{
  "mlp_ratio": 4,
  "inner_norm": false,
  "nesterov": true,
  "adamw_lr_other_params": 0.0021,
  "max_grad_norm": 1.0,
  "final_lr_fraction": 0.1
}
Rows from block 9 of a small self-supervised image encoder, named by matrix and row number. Rows with one number within an expert belong to one neuron, the router's apart. Each number is 128 + 32 x the weight over its row's rms, rounded and kept within 0 to 255. All counts start at 0.
Before each expert's rows are labels from the 100 images, of 14848, where the router gives the expert most weight on average: "top examples" is what is common among them. Only what is clearly more common there than usual is listed. The data: capsule endoscopy frames (Kvasir-Capsule). In brackets: how many of the 100, against the usual share in percent.
# router: router (model.blocks.9.mlp.router.weight, 8x512, trained with AdamW), inputs 256-511
# gate: expert gate (model.blocks.9.mlp.gate, 8x512x512), inputs 256-511
# up: expert up (model.blocks.9.mlp.up, 8x512x512), inputs 256-511
# down: expert down (model.blocks.9.mlp.down, 8x512x512, transposed), outputs 256-511

# expert 6
top examples: finding: reduced mucosal view (69 vs 6.2)
router.6 [148 130 149 126 122  49 142  79 135 126  98 129 117 135 114  97 137 151 194  88 134  96 126 157 119 123 108 141 171 113 142 104 141 157  92 124 143 120 131 161 149 121 141 105 135  97 106 147 114 126 134 122  68 142  88 128 104 115 118 124 121 109 107  86 166  87 209 161  88 104 155 177 121  75  99  76 136 131 136 116 174  81  88 100 210 149  71 159 116 143 136 122 129 165 127 137 158 103  79 138 133 166 165 131 142 139 114 117 123  96  86 119 112 166 129 121 120  74 122 157  66 153 128 104 119 176 111  97 118 118 125 116 166 178  87  88 143  67 187 116 133  94 114  86 107 151  91 147 153 158  88 157  85 128 139 128 154 129  86  48 116 174 187  90 109  94 186 114 169 106 109 110 170 111  93 204 140 141 131  65 175 132 169 124 143 130 213 108 134  96 115 153  55  94 175 115 119  40 132  95 121  90  94 108  75 115 140 126 185 140 175 153  63 134  97 170  78 121 134 115 185 122 165 123 124 108 146 106  91 112  73 178 145 141  87 153 135 128 102 121 139 118 184 109 155 164 134 118 171 150 159 140 140  79  77  95]
gate.4 [119 119 114 121 152 140 139  93 116  96 112 113 157 110 150 114 150  53 131 101  80 123 101 155  71 157 112 149 172 133 126 124 123 213 144 120  89 159 135  69  89 102 126 123 120 116 120 166 153  80 113 161 123 127 185 169 172 159 191 159 152 121 122 135 106 100 186 159 176 133 128  50 176  52 135 114 131 126  98 185 125 141 155 111 131 106 127 160 158 161 118 128 176  94  96  55 113  95  66  64 177 147  77 190 142 145 127 128 102 179  98 132 178 183 199 140 174 132 153 177  91 143 146 130 114 145 133 125 114 167 102  99 180 109 166 157 119 122 133 180 145 209  98  93  86  60 153 143 133 194 143 170 139 157 142 137 127  69 154 106 113 105 132 138 146 151 116  89 144 144 124 134  96 129 102 132 110 161 128 144 169 129 104 106 139 117  87 139 121 138 114 160  88 163  94 139 195 199 123 185  78 118 131 149 192 142 113  96  93 142  82 112  72 128 122 104 127 111 125 178 117 168 117 132 155  92 104 130 155  90 131 141 127 126 176 202  55 125 153 109  81  89 113 133 138 123 116 154 133 161 155 108  93 116 130  83]
up.4 [138 153 143 110 119 120 146 181 131 145 131 153 115 126 111 114 102 121 134 187 190 141 134  83 175 191 141  66  84  57 130 138 116  92 169  89 149  77 101 192 170 161 132  90 147 146 141  96 103 200 109 100 127 156  70  84 130  94  95 120 156 141 121  99 185 205  91  79  97 134 126 194  78 175 157 131 141 107 146  82 113  68  76 146 120 118 121  99 110 110 132  82 141 136 141 154 166 153 118 162 114 120 200  57 139  78  81 120 161  97 150 155 107  99 142 180  64 110 107 109 168 139 108 109 158 122 117 179 108 103 133 145 109 136  80  94 172 106 126 102 109  79 177 170 158 147 134 104 115 117 100 114 132  91  98 173 158 125 121 151 159 157 116 143  68 120  72 163 123  36 124 146 106 133 149  92 126  76 144 112 134 191 180 108 106 156  96  96 130 123 176 141 132 139 168 102  67  97 121  49 144 116 124 140  81 144 103 140 166 122 157 149 226 140 159 142 137 147 120 103  84  95 167 162  58 129 118 129  99 208  91 121 112 164  80 108 148 152 107 102 131 153 132 116  88 108 119 111 117  97  88 136 134 176 144 164]
down.4 [144 117 115 109  98 137 119 136 150 120 130 150  91  80 131  94 138 150 161 159  96 121 118 118  84  71 113 109 132 158  71 137 166  42 128 135 139  91 192 155 141 150 139 145 126 157  54  75  95 133 115 115 150  95 177 146 143 162 108 127 153 167 103 137 134  80 172 147  47 106 120 162 127 127  64 110 130 108 124 114 115 151  94 169 125 143  89 136  46 135 169 103 158 157 129 133 157 161 117  96  99 170 172 134 159 140 116  72 169  61 172 101 117 128 135 124 124 180 141 146 142 126  81 122  64 106 121 169 132 121  99 151 138 177 118  62 146 179 133  79 134 147 168 123 120  85 168  99 105 160 115 178 154 145 153 119 219 122 119 171 162 180 153 122 144 109 129  87  89 176 139 174 131 108 100  87 176  82  67 117 120 184  87  75  94 109 139 121 138 134 144 162 115  50 134 141  86 131 125  86 157 120 144 172 128 192 123 143  80 155 147 134  85 152 125 183 154  89 170 180 119 160 156 140 104 180 108 122  92 112  94 123 118 142 144 130  80  92 137 100 184 173 113  92  60 156 148  93 161 146 132 135  77 145 121 116]
gate.5 [125  93  76 103 137  89  76  90 183 179 126 114  69 167 108 127 194 123 102 107 196 125 125 157 112 155 144 120 158 151 120 175 130 121 119  87 117 154  85 168 180 154 155 165 123  98 152 126 125 129 201 167  85 153 146 134 144  99 144 140 105  54 116 133  74  85 108 160 150 196 128 140 198 103 119 130  82 136 133 140 104 185  84 146 157 142 107 133  87  96 159  75 146 169  66  85 161 157 158 138 115  88  95 127  97 102 106 146 144 143 102 119 119 115 106 112 120 126 132 138 229 111 143 117  99 110 169 129 134 106 142  94 139 113 130  94  89 121  65  65 124 125 143  83 148  74  90 111  95 140 155  75  98 146 146 127 146 150 129 152  96 136 151 129 160 171 124 138  73 121 112 168 107 151 201 141 112 128 112 142 141  98 141 197 157 115 167 123 191  81 140 133 147 159 135  64 114  58 126  67  81 120 115 167 128  91  96  89 195 131 146 116 181 111 158 177  58 146 153 137 108 161 133 157 139 130 124 137 117 137  76 120 154 117 102 114 141 161 105 145 120  49 158 155  83  98 127 102 165  88 168 162  99 170 111 110]
up.5 [130  92 101  99 162 129  72  91 172 118  88 140  92 149 128 131 162 156 115 169 214 130 149 107 109 171 163 143 133 130 112 208 129  84 129  97 138 123 106 144 217 153 163 106 109  97 149 107 115 143 193 109  83 144 149 140 157 133 123 138 123  75 102 111 134 129  92 142 125 222 126 165 146 111 152 121 113 134 142 130 123 170 104 170 146 126  86 116  54 163 149  95 115 146  87  91 183 145 156 132 106  80 115 133 106 122 134 148 118 133  82 136  97  90  99 112  94 163 118 129 196 114 122 146 143 109 195 132 144 161 177 144 100 134 135 107  68 148  93  94 140 165 144 104 128 131 105 107 115  99 143 108 101 133 136 181 163 165 131 189 143 159 125 143 156 131 113 119 105 156 120 149  98 119 194  94  97  77  68 138 136  50 156 207 154  95 182 119 179 105 151 130 136 152 175  83 108 114 119  90  99 109 117 163 118  90 130 136 197 130 137 121 174 104 176 184 109 139 159 140 131 151  86 155 118 138 104 130  96 136  71 122 109  88 106 144 120 151 133  97  89  67 149 133 121 153  88 105  97 145 177 128 124 119 142 117]
down.5 [ 77 142 142 147 176  88 102 141 125 117 162 159 159  99 154 165  77  87 170  93 137 148 179 142 175  76 163 105 128 151 132 119 171 150  71  88 166 153 154 155  69 123 120 142 111 149 128 116 126 117 178  80 133 128 105 120 108 112 144 101 154 179  85 112 114  51 151  95 169 120 130  92 128  91  99 110 113 175 180 137 119 113 120 155 118 137 159 102 190  93 166 144  78  97 131 118  74  81 133  95 114 160  85 120 139 124 153 112 104 144 145 131 210 126 143 121 124 122 147 177 133 140 181 135  81 159 142  95 193  87  94 119  91 147  97 135 134 159 141 170 130 149 122 178 144 108 159 151  91 113 117 181 132 138 137  93 130  91 135 122 145 111  69 178 170 198 152 169 104 179 166 136 167 103 111 138 146 180 137 166 115 151 163 140 108 120  93  48 115  49 142 114 146 112 130 150 129  78 104 179 113 101 144 179  53 103 171 171  83  73  72 126 149 110  99 107 126 154 135 137 129 130 112 140 118 138 149 168  86 155 120 123 166 149 136 164 113 168 123 135 135  43  84 120 128 161 128 128 152 109  97 132  95 120  58 173]

# expert 1
top examples: finding: blood fresh (36 vs 0.9)
router.1 [154 148 117  77 118 129  97 105  87 137 133  61  68 152 123  97 158  84 159  96 125 162 147  91 180 144 199 178 120 136 137 134 151 149 145  62 165 190 151 140 146 101 137 165  80 135 147  92 137  99 122 113 173 167  92 117 152 103  74 142 123 130 110 103 150 143 153 134 111 104  68 159  91 140 163  79 152 125 120 151 199 144 153 161 192 153 174 111 160 127 162  95 109 170 127 172 160  76 130 188 114 177 100 146 140  85 180 183  91 129 146 103  98 106 152 106 170 122 116 160 112 171 126 103 179 139  40  97 157 134 131  92 132 152  86 157 159  82 104 153 211  97 147 141 158  76  86 124 173 177 101 120 101 198 144  91 105 137 132  59 162 114 157 138 108  82 180 132 172 134 137 143 149 142 120 148  90  97 126 101  82 134 130 141 104 128 123 116 158  92 135 156 115  63 100 157  94 195 105 100 148 100  93 161 157 121 130 121 186 126 165  63 128 142 109 144 168 105 140 127 149 142  85 103 119 115  89 164  86  36 118 172 102  72 112 226 130 165 150 137  50 129 176 128 104 125 130 115 206 133 123 169  68  98 125 144]
gate.4 [126  80 173 130 130 140 141 148 110 158 133  49 140  77 204 162 196 116  89 144 160 112 103 125 118  95 155 106 156  97 163 128 130 125 161  95 196  87 115 134 132 148  91 182 196 104 154 156  92 130 124 158 167 100  95 115 141 158 110 124  82 141 147  84 124 149  79 161 148 129 176  72  90 201 105 180 110 137 120 137 142 124 139 113  86 187 123  78 143 150 110  83 111  83 123  95 139 142  97 183  98  99 147 130 121 140 113 116 145 112 143 124 117 123 164 113 152 122 114 170 111 144 194 113 144 163 135 121 172 113 151 125  89 118  98 176 107 189 116 135 130 117  82 127 168  69 113 129 124 110 213 116 107 215 168 145 135  73 124  87 138 144  85 125 112 116 107 117 135  83 119 191 100  83 167 118 109 129 109 119 129 162 175 108 141  89  99 168 148 139 110 120 171 120 100 101 134 138 180 126 134 137 106 104 104 173 132 131  94  60  86 162 187 169 164  69 126  47 115 142  85  95  95 123 142 129 106 136 138 168  96  73 144 154 152 182 104 122 142 142 178 139 120 133 172 121 114 108 144  84  98 159  86 185 167  40]
up.4 [ 94 117  48 165 154  85 148 115 191 148  78 132 137 158  78 114 116 131 160 143 105 134 118 136  93 114 103 130 127 178 107 131 186 183 146 137 125 130 127 146 172  82 168 101  97 165 120  98 123 135 154 159 179  99  85 159 115 141 145 118 139 155  69 106 130 130 136 133  74 123  93 118 144  60 176 116 142 147 160 131 210 151 174  78 133 124 139 169 129 112 116 125 129 163 142 144 199  96 148 100 119 119 100 163 152 120  57 118 108 117 137 152 117  72  93 148  90 194 120 126 207  34  83 177 115 167 105 109  91  87  81 143 145 177 171 188 166  71 155  85 126 171 115 119 127 164  75 142 107 158  63 196 139 101 119 125 178 142  96 117 109 115 145 172 116 152 162 109 173 133 104 160 111 155 103 145 185 135  93 144 163  90 162 141 129 137 169 140 120 127 121 103  93  50  79 140 164 164 107  66 137 115 188  90 144 134  69 130 135 228 144 103 100 122 124 122 170 108  88 121 151 140 112 169 125  72 114 164 135  99 163 159 147 123 103 141 100 135 152 111 129  28 190 105 139 126 145 149 110  94 104 108 105 157 110 162]
down.4 [106 191  68 160 131 156 121 156  95 108  95  59 100  80 140  99  12 118 165  90 140 126 170 129 127 178 101 102 109  73 127 103  95 158 118 104 133 111 108  93 107 115 135 139 164 105  65 120 152 126 129  79 180 133 155 146 126 205 137 152  58 104 153  94 138 148 148 125 121 151 135 124 123 113 145 116 160 114 153 149 180 108 122 101 129 132 169 136 105 125 160  62 148 115 122  72  83 137 118 121  90 170 157 176 103 180 172 123 114  95 133 145 139 120  93 141 116 123 119  82 124  91  97 113  81 131 114 188  90 124 178 184 180 136 100 148 100 107 117 138 153 113 123  83 151  98 113  98 169 119 121 136 123  80 142 150 120 156 139 137 116 147 195 197 103 204 146 172  91 121  33 115 119 174 149  70 144 131 112 147 135 113 195 135 118 156  97 164 150 165 109 166  58 147 179 126  68 168 133 105 120  99 129 127 178 145 152 156 156 147 101 162 190 103 184  86 161 124 164 155 162 101 115 153 135  88 134 109 112 126 121 150 132 113 156 139 147  89 123 142  61  79 191 147 119 177 125 102  99 126 148 136 105 113 103 143]
gate.5 [119 182 137  91  96 118 143 122  62 116 145 152 118  78 119 160 114  98 157 160  97 108 138 116 151 140  89  80 108 111 116 100 155 119  78 156 132 111 126 128 158 124 104 143 131  99 148 123 135  98 128  61 146 180 119  82 133  80 139 155  87 117 108 147  96  66 159 180 119  88 123  86 135 153 157 118 110 173 129 209 200 123 117  89 133 141 147 141 157 118 145 148 142 141  87 109 159 142 111  98 139 153 124 172  74 175 121 143 126 159 205 140  73 101 104 134  86 120  95 168 119 164 168 141  45 118 135 129 104 142 169 156 112  72 106 177 135  73 153 153 138 157 140 121 140 169 117 128 146  51 136  68 123  95 139 144 147 155 111 176 111 148 162 128 121 117 152 145 110 161  80 122 136  97  92 133 182 125 129 190 121  99 137 126 146 147 159 126 145 138 109 152 143 109 110  89 150  93 141 136  90 101  80 118 135 197 157 120 162  95 137 169 177 161 142 106 158  95  93 136 149 171 117 116 107  74 172  97 117 192 124 110 117  82  77 182 106 121  91 145 107 183 210 152  87 172  89 124 110 160 101  70 138 145 110 178]
up.5 [137 180 131 105 101 100 144 113  79 109 141  97 123 108 171 103 130 150 103 119 104 139 129 142 162 127 112 148  86 130 104 104 159 156  90 144 156 119 109 106 118 143 183 120 126 124 126 150 177  70 152  87 103 143 112 157 131 107 132 163  92 126 135 168 158  20 123 106 171  99  46 167 139 124 148 105 128 116 136 203 179 153  57  58 180 122 129 145 163 122 123 146 137 133  52 122 109 110 123 122 141  78 161 115  70 158 149 128 154 179 186 139 169 125 147 116  92 173  98 160 119 117 144 142 143  60 154  98 147 109 154 178 105  81 170 177 133  85 120 184 186 118 123 164 148 219 174 114 176 151 102  99 181 111 112 143 124 117 104 132 110 175 156  93 107 106 155 163 109 126 125 151 173 111 108 116 133 158 118 144  87 113 103 135 144 123 128  72 143 134 139 111 122  86 118 103 125  72 150  65 120 106 110 123  88 189 106 138 146 102  88 148 189 146 177 134 149  93 152 126 177 201 147  97 125 121 144  89 120 174  77 134 136 110 123 142 140 136  73 137  58  98 188 128 140  78  79 158 114 111  99 115 111 115 144 165]
down.5 [142 137 125 135 152 117 131 141 120 146 103 149  67 138 124 148 123  79  98 140 134 158  95  62 136 138 115 150 166 166 136 139 128 190 155 145 114 125 115 114 119 154  69  63 156 116 107 140  86 108 148  97 127 144 125 161 166 100  94 115 123 154 154  89 167 173 115 122 161 153 163 167  94 145 146  57 124  89 171 132 121 162 151 175 104 165 143 102 142 109 130  89  87 119 143 149 102 148 117 149 147 220 114  62 121 107 118 155  86  73 117 103 132 109 164 132 204 126 127 153 132 131  88 111 150 120 146 153 166 123 146 142 132 111 152  87 116 134 133 104 130 136 143 190 117 133 154  90 101 132 161  79 131 146  88  99  94 121 169 170  91 152 132 104  80 139 135 132 141  80 155  73 138 100 114 189 111 178 124  76 175 106 161  68  90 151 139 203 179 117 101 105 123  82 155 151 144  96 175 106  91 144 144  90  76 123 166 121 107 128 130  97 123 162 108  92  73  85 163 102 135 165 177 142 110 170 166 131 113 124 157 133 113 109 183 110 139 103 136 172 123 104  91 203 124 147 144  99 158  71 124 137 138 106 122  95]

# expert 2
top examples: finding: reduced mucosal view (27 vs 6.2)
router.2 [179 140 186 133 124  98 132 160 173 177 109 124 141 135 151 120 162 146 143  60 127 138 117 167 173 125 129 141  83 133 144 109 112 160 115 184 169 138 125 105 117 168 119 118 109 138 105 164 105 139 161 106  44  72 130 143 165  87 167  92 156 145 135 135 131 115  72 147  84  64 121 151 105 118  60 162 143 145 133 105 106 128  67  97 100  86 115 122 137 134 148 112 130 114  70 161 122 144 105 147 136 143 129  83 112  91 113  94 182 177 104 121 150 176 124 112 161 160 151  96 128 150 122 204  63 145 134 153 109 138  88 118 191 188 165 185 158 142 109 117  92 128 116  68 118 108  90 140  99  36 161 155 102 136  90 160 132  65 125 139 100 162 128 102 126 140 119 168 157 124 133 146 161 111 142  77 159 183 102  91 121 198 149 131 149 100 130 180 149 175 133 113 130 190 152  79 135 108 137  95 137 103  93 136 120 160 132 106  98  81 116 138 121 133 129 107 140 105 131 121 113  78 141 113 105 138 188 177 140 195 148 149 175 164  84  77 143 135 149 162 179 108 121  93 172 163 117  35  91 124 113 145 156 193  85 101]
gate.4 [177 138 166 124 112 131  30 104 145  93 112 116  84  97 156 142 138  88 167  79 120 141 138 113 139 139 123  77 107 145  86 109 144 156 111  96 111 138  94  43  73 183  94 125 142 122 132 209 113 165  84 162 110  98 132 140 110 130  51 103 111 134 161 126 117 158 186  63 102 122  78 150 117 184 127  97 135 169 110 127 163 123  95 161 116 121 105 102 129 174 105 183 120 153 125 112 136 125 167 120 137 104 178  69 177 122 146 108 111 123 160 131 169 142 163 184 126  90 121 101 131 106 152 149 126 163 149 157  95 111 127 123 173 134 152  93  68 176  80 110 109 103 121 123 127 156 133 123  90 129  85 123 110  76 158 129 109 155 105 178 167 144 102  95 157 222 140 148  42 138 138 125 143 179  65 194 143 118 217 156 164 126 194  77 114 150 136  38 136 119 142 109  97 141 124  48  88 153 128 144 106 159 158  81 171  74 113 125 128 138 151 125 172  78 144 165 126 117 158 174 149 144 104 159 144 129 114 121 100 220  87 137 145 143 139 163 145 136  90 139 184 131 123  84 131 158 123 125 159 129 171 149 132 139 118 127]
up.4 [137 159 131 149 183 115 138 124 108 166 109 247 144 219 140 135 151 151  87  87 122 143  97 148 128 116 127 148 130  68 152 163 145 164  60 170 141  87 168 110 180  89 116 153 109 106 169 116 147  93 136  91  92 151 105 131 145 149 180 204 149 106 152 148  84 151  86  56 108 119 102 107 121 139 148 131 122 129 144 101 140 144 138  77 154 124 132 100 133  95 100 127  93  98 116 107 177  60  41 125 110 126 119 101 161 160  77 104 166 155 143 162 191  91 128  80 113  79 128 177 162  81 152 151  78 151  98 111 141 178  86 119 131 115 129 149 156 130 187 129 138 134 149 138 155 122 143 140 135 109 120  95 155 227 165 101  98  99 107 162  90 166 148 112 126 200 151 153 142 101 117 142 157 145 150 134 103 160 145 112 138 165  60 183 111  70 190 186 163  95 164 103 167 174 141 129 135  47 151 126 121 128 125  75 129 116 131 131 149 112 107 130 121  99 115  90 155 107  89 118  74 131 171  81 111 171 147 140 154  93  66 109 131 148 141 148 132 139 121 114 158 168  53  94 103 189 167 110 137 109 113 127 155 134  95 163]
down.4 [155 144 141 136  99  93 142 202 173 142 133 107 139 158 114 111 108 115 165 123 118 143 114 110 181  96 141 153 196 125 113 125  99 171  78 123 133 120 116 136 196 151 159 107 107 191 140 134 118 157 150 120 137 108 104 113 136 117 120 124 117 131  85 129 168 115 189 167  59 150 154 143 180 179  91 116 143 158 169 150 113 118 120 128 140 132  74 138 159 106 121 114 193 141  71  65 135 145 133 116 127 152 159 114 136  83  93 152 121 120  52  72 118 140 108 168 118 108 118 108 108  96  75 100 135 126 136  80 121 138  99  86 136 123 155 107 109 121 122 104 123 120 141 120 127 162 179 142 175 146 224  71 122 137  82 134 132  42 120 112  98 104 189 129 105 118 185 141 119 136 140 109 118  93 149 137 147 107 152  95 149  99 134 149 118  92 145  62 115 141 121 108 110  88 154 125 162 109 166 127 117 170 161 118 169 150  92 127 184  99 132 143  88 140 138 194  81 109 137 113 147 138 126 179 144 134 126 133 110 137 156 144 141 168 140 131 150 116 100 101 125 124 207 145 171 220 119 115 165 110  92 101  26 133 135  93]
gate.5 [156 140 127 136 130 139 136 153 173  86 144 144 143 171 143 140 182 168 178 130 113  89 136  74 174 135 135 102 183 109 110 148 175 151  88 137 125 150 149 176  77 175 198 163 181 141 151 145 123 173 138 185 170 139  89  77 100 130 101 164 137  60 187 164 126 151 123 133 124 129  74 123 112 110 126 108  47 114 102 125 114 188 111 187 147 153 162 128 116 117 114 123 159 154 159  98 133  30  49 144  92 142 126  98 145 168 145 112  81  80 158 141 112  81 232 127 108 158 167 112 107 140 170  86  92 101 116 138 138 132  92 117 160 118  78 111 121 109 189 138 128 155 129 156 131 107 148 116  92 129  68 125 169 128 123  87 108 163 109 149 113 202 101 155 115 159 148 136  63 183 119 130 158  91 162  91  76  82 130 130 125 114  93 134 120 102 136 104 102 111 175  89 110 110 117 100 133 131 137 138 121 147 158 144 137 141  84  78 175 219 113 133 102 135 135 143 157 194 133  64 111 145 114  99 100 129 125 150 127  96 114 143 148  83 120 147  46 149 116 133 179 137 167 119 159 137 152  89 151 131 113 129  91 145 128 168]
up.5 [147  96 121 129 148 124 103  96 121  46 135 150  98 213 185 148  87  89 129 134 120  69  75 138 207 137 147 105 142 126 116 113 185 170 137 162 135 141 118 147 120 189 124  85 160 101 136 184 199  92 164 143 165 134  82 112 145 169  87 142 176 113  80 154 109  89  93 133 125  44  85 104  82 115 117 126 106 145 146 122 105 177 146  86 133 115 105  81 124 124 105  85 143  80 128  74 123  90 145 158 132  81 106  63 185 125 108 168 144 148  84 121  95 142 156 112 134 145 171 160  87 102 136 121 104 158 143 149 155 187  47 167 156 129 142 112 143 186  99 135 133 123  85  95 121  77 125 108  85  99  79 146 159 128 150  99 167 141 140 103 155 105  84  89 112 117 202 118 135 159 140 135 160 156 162 157 163 164 147 112 196 154 187 131 135 130 126  94 111 157 118 132  75 141 129  73 108 182  99 153 152 147 146 115  86 108  92  83 157 173 131 149 156 125  98 126 117  93 120  70 100 188 174 160 155 152 164 133 140 109 146 115 110 161  77 155 140  91  97  99  81  84 111 144 135 121 162  80 124  83 102 126 148 165 131 152]
down.5 [108  92 157 128 130 122 159  79 105 112  92 105  69 126 109 104 130 180 114 142 130 127 116 118  83 179 104 134 116 144 181  96 177 120  94 106 108 142 160 102 107 149 170 166 100 155 127 134  77 115 110 103 126  56 186 156 112 148  87 144 104 148 154 106 129 128 145 142 158 115  93 159 107 163  68  82 105 182 161 152 140 168  90 211 121 126 171 126 184 176  96 203 116  74  88 132  93 157  78 107 154 134 126 104 172 156 148 143 202 102 123 107  47  47  77 156 142 193  79 122 133  92 129  29 125 172 152 128  96 108 139 185 146 131 160 129 147 136 111 107 109 188 164 193 134 117 197 123 105 146  83  70 125 195 138  85 104 127 167 126 125 139 135 162 161 178 160 148  72  75 137 165 169 183 137 137  96 107 140 147 125 145 111  93  74 134 127 144 100 183 132 122 119 120 128 185 151  67 161  75 143 167  98  61 140 137 153 109 172 117  89 146 110 118 128 130 125 112 124 156 118 134 186 147 127 146 122 142 123 154  96 127 106 146 146 166 150 140 105 128  98 174 103 127 117  73 112 117 141 146 104 128 165 166 164 221]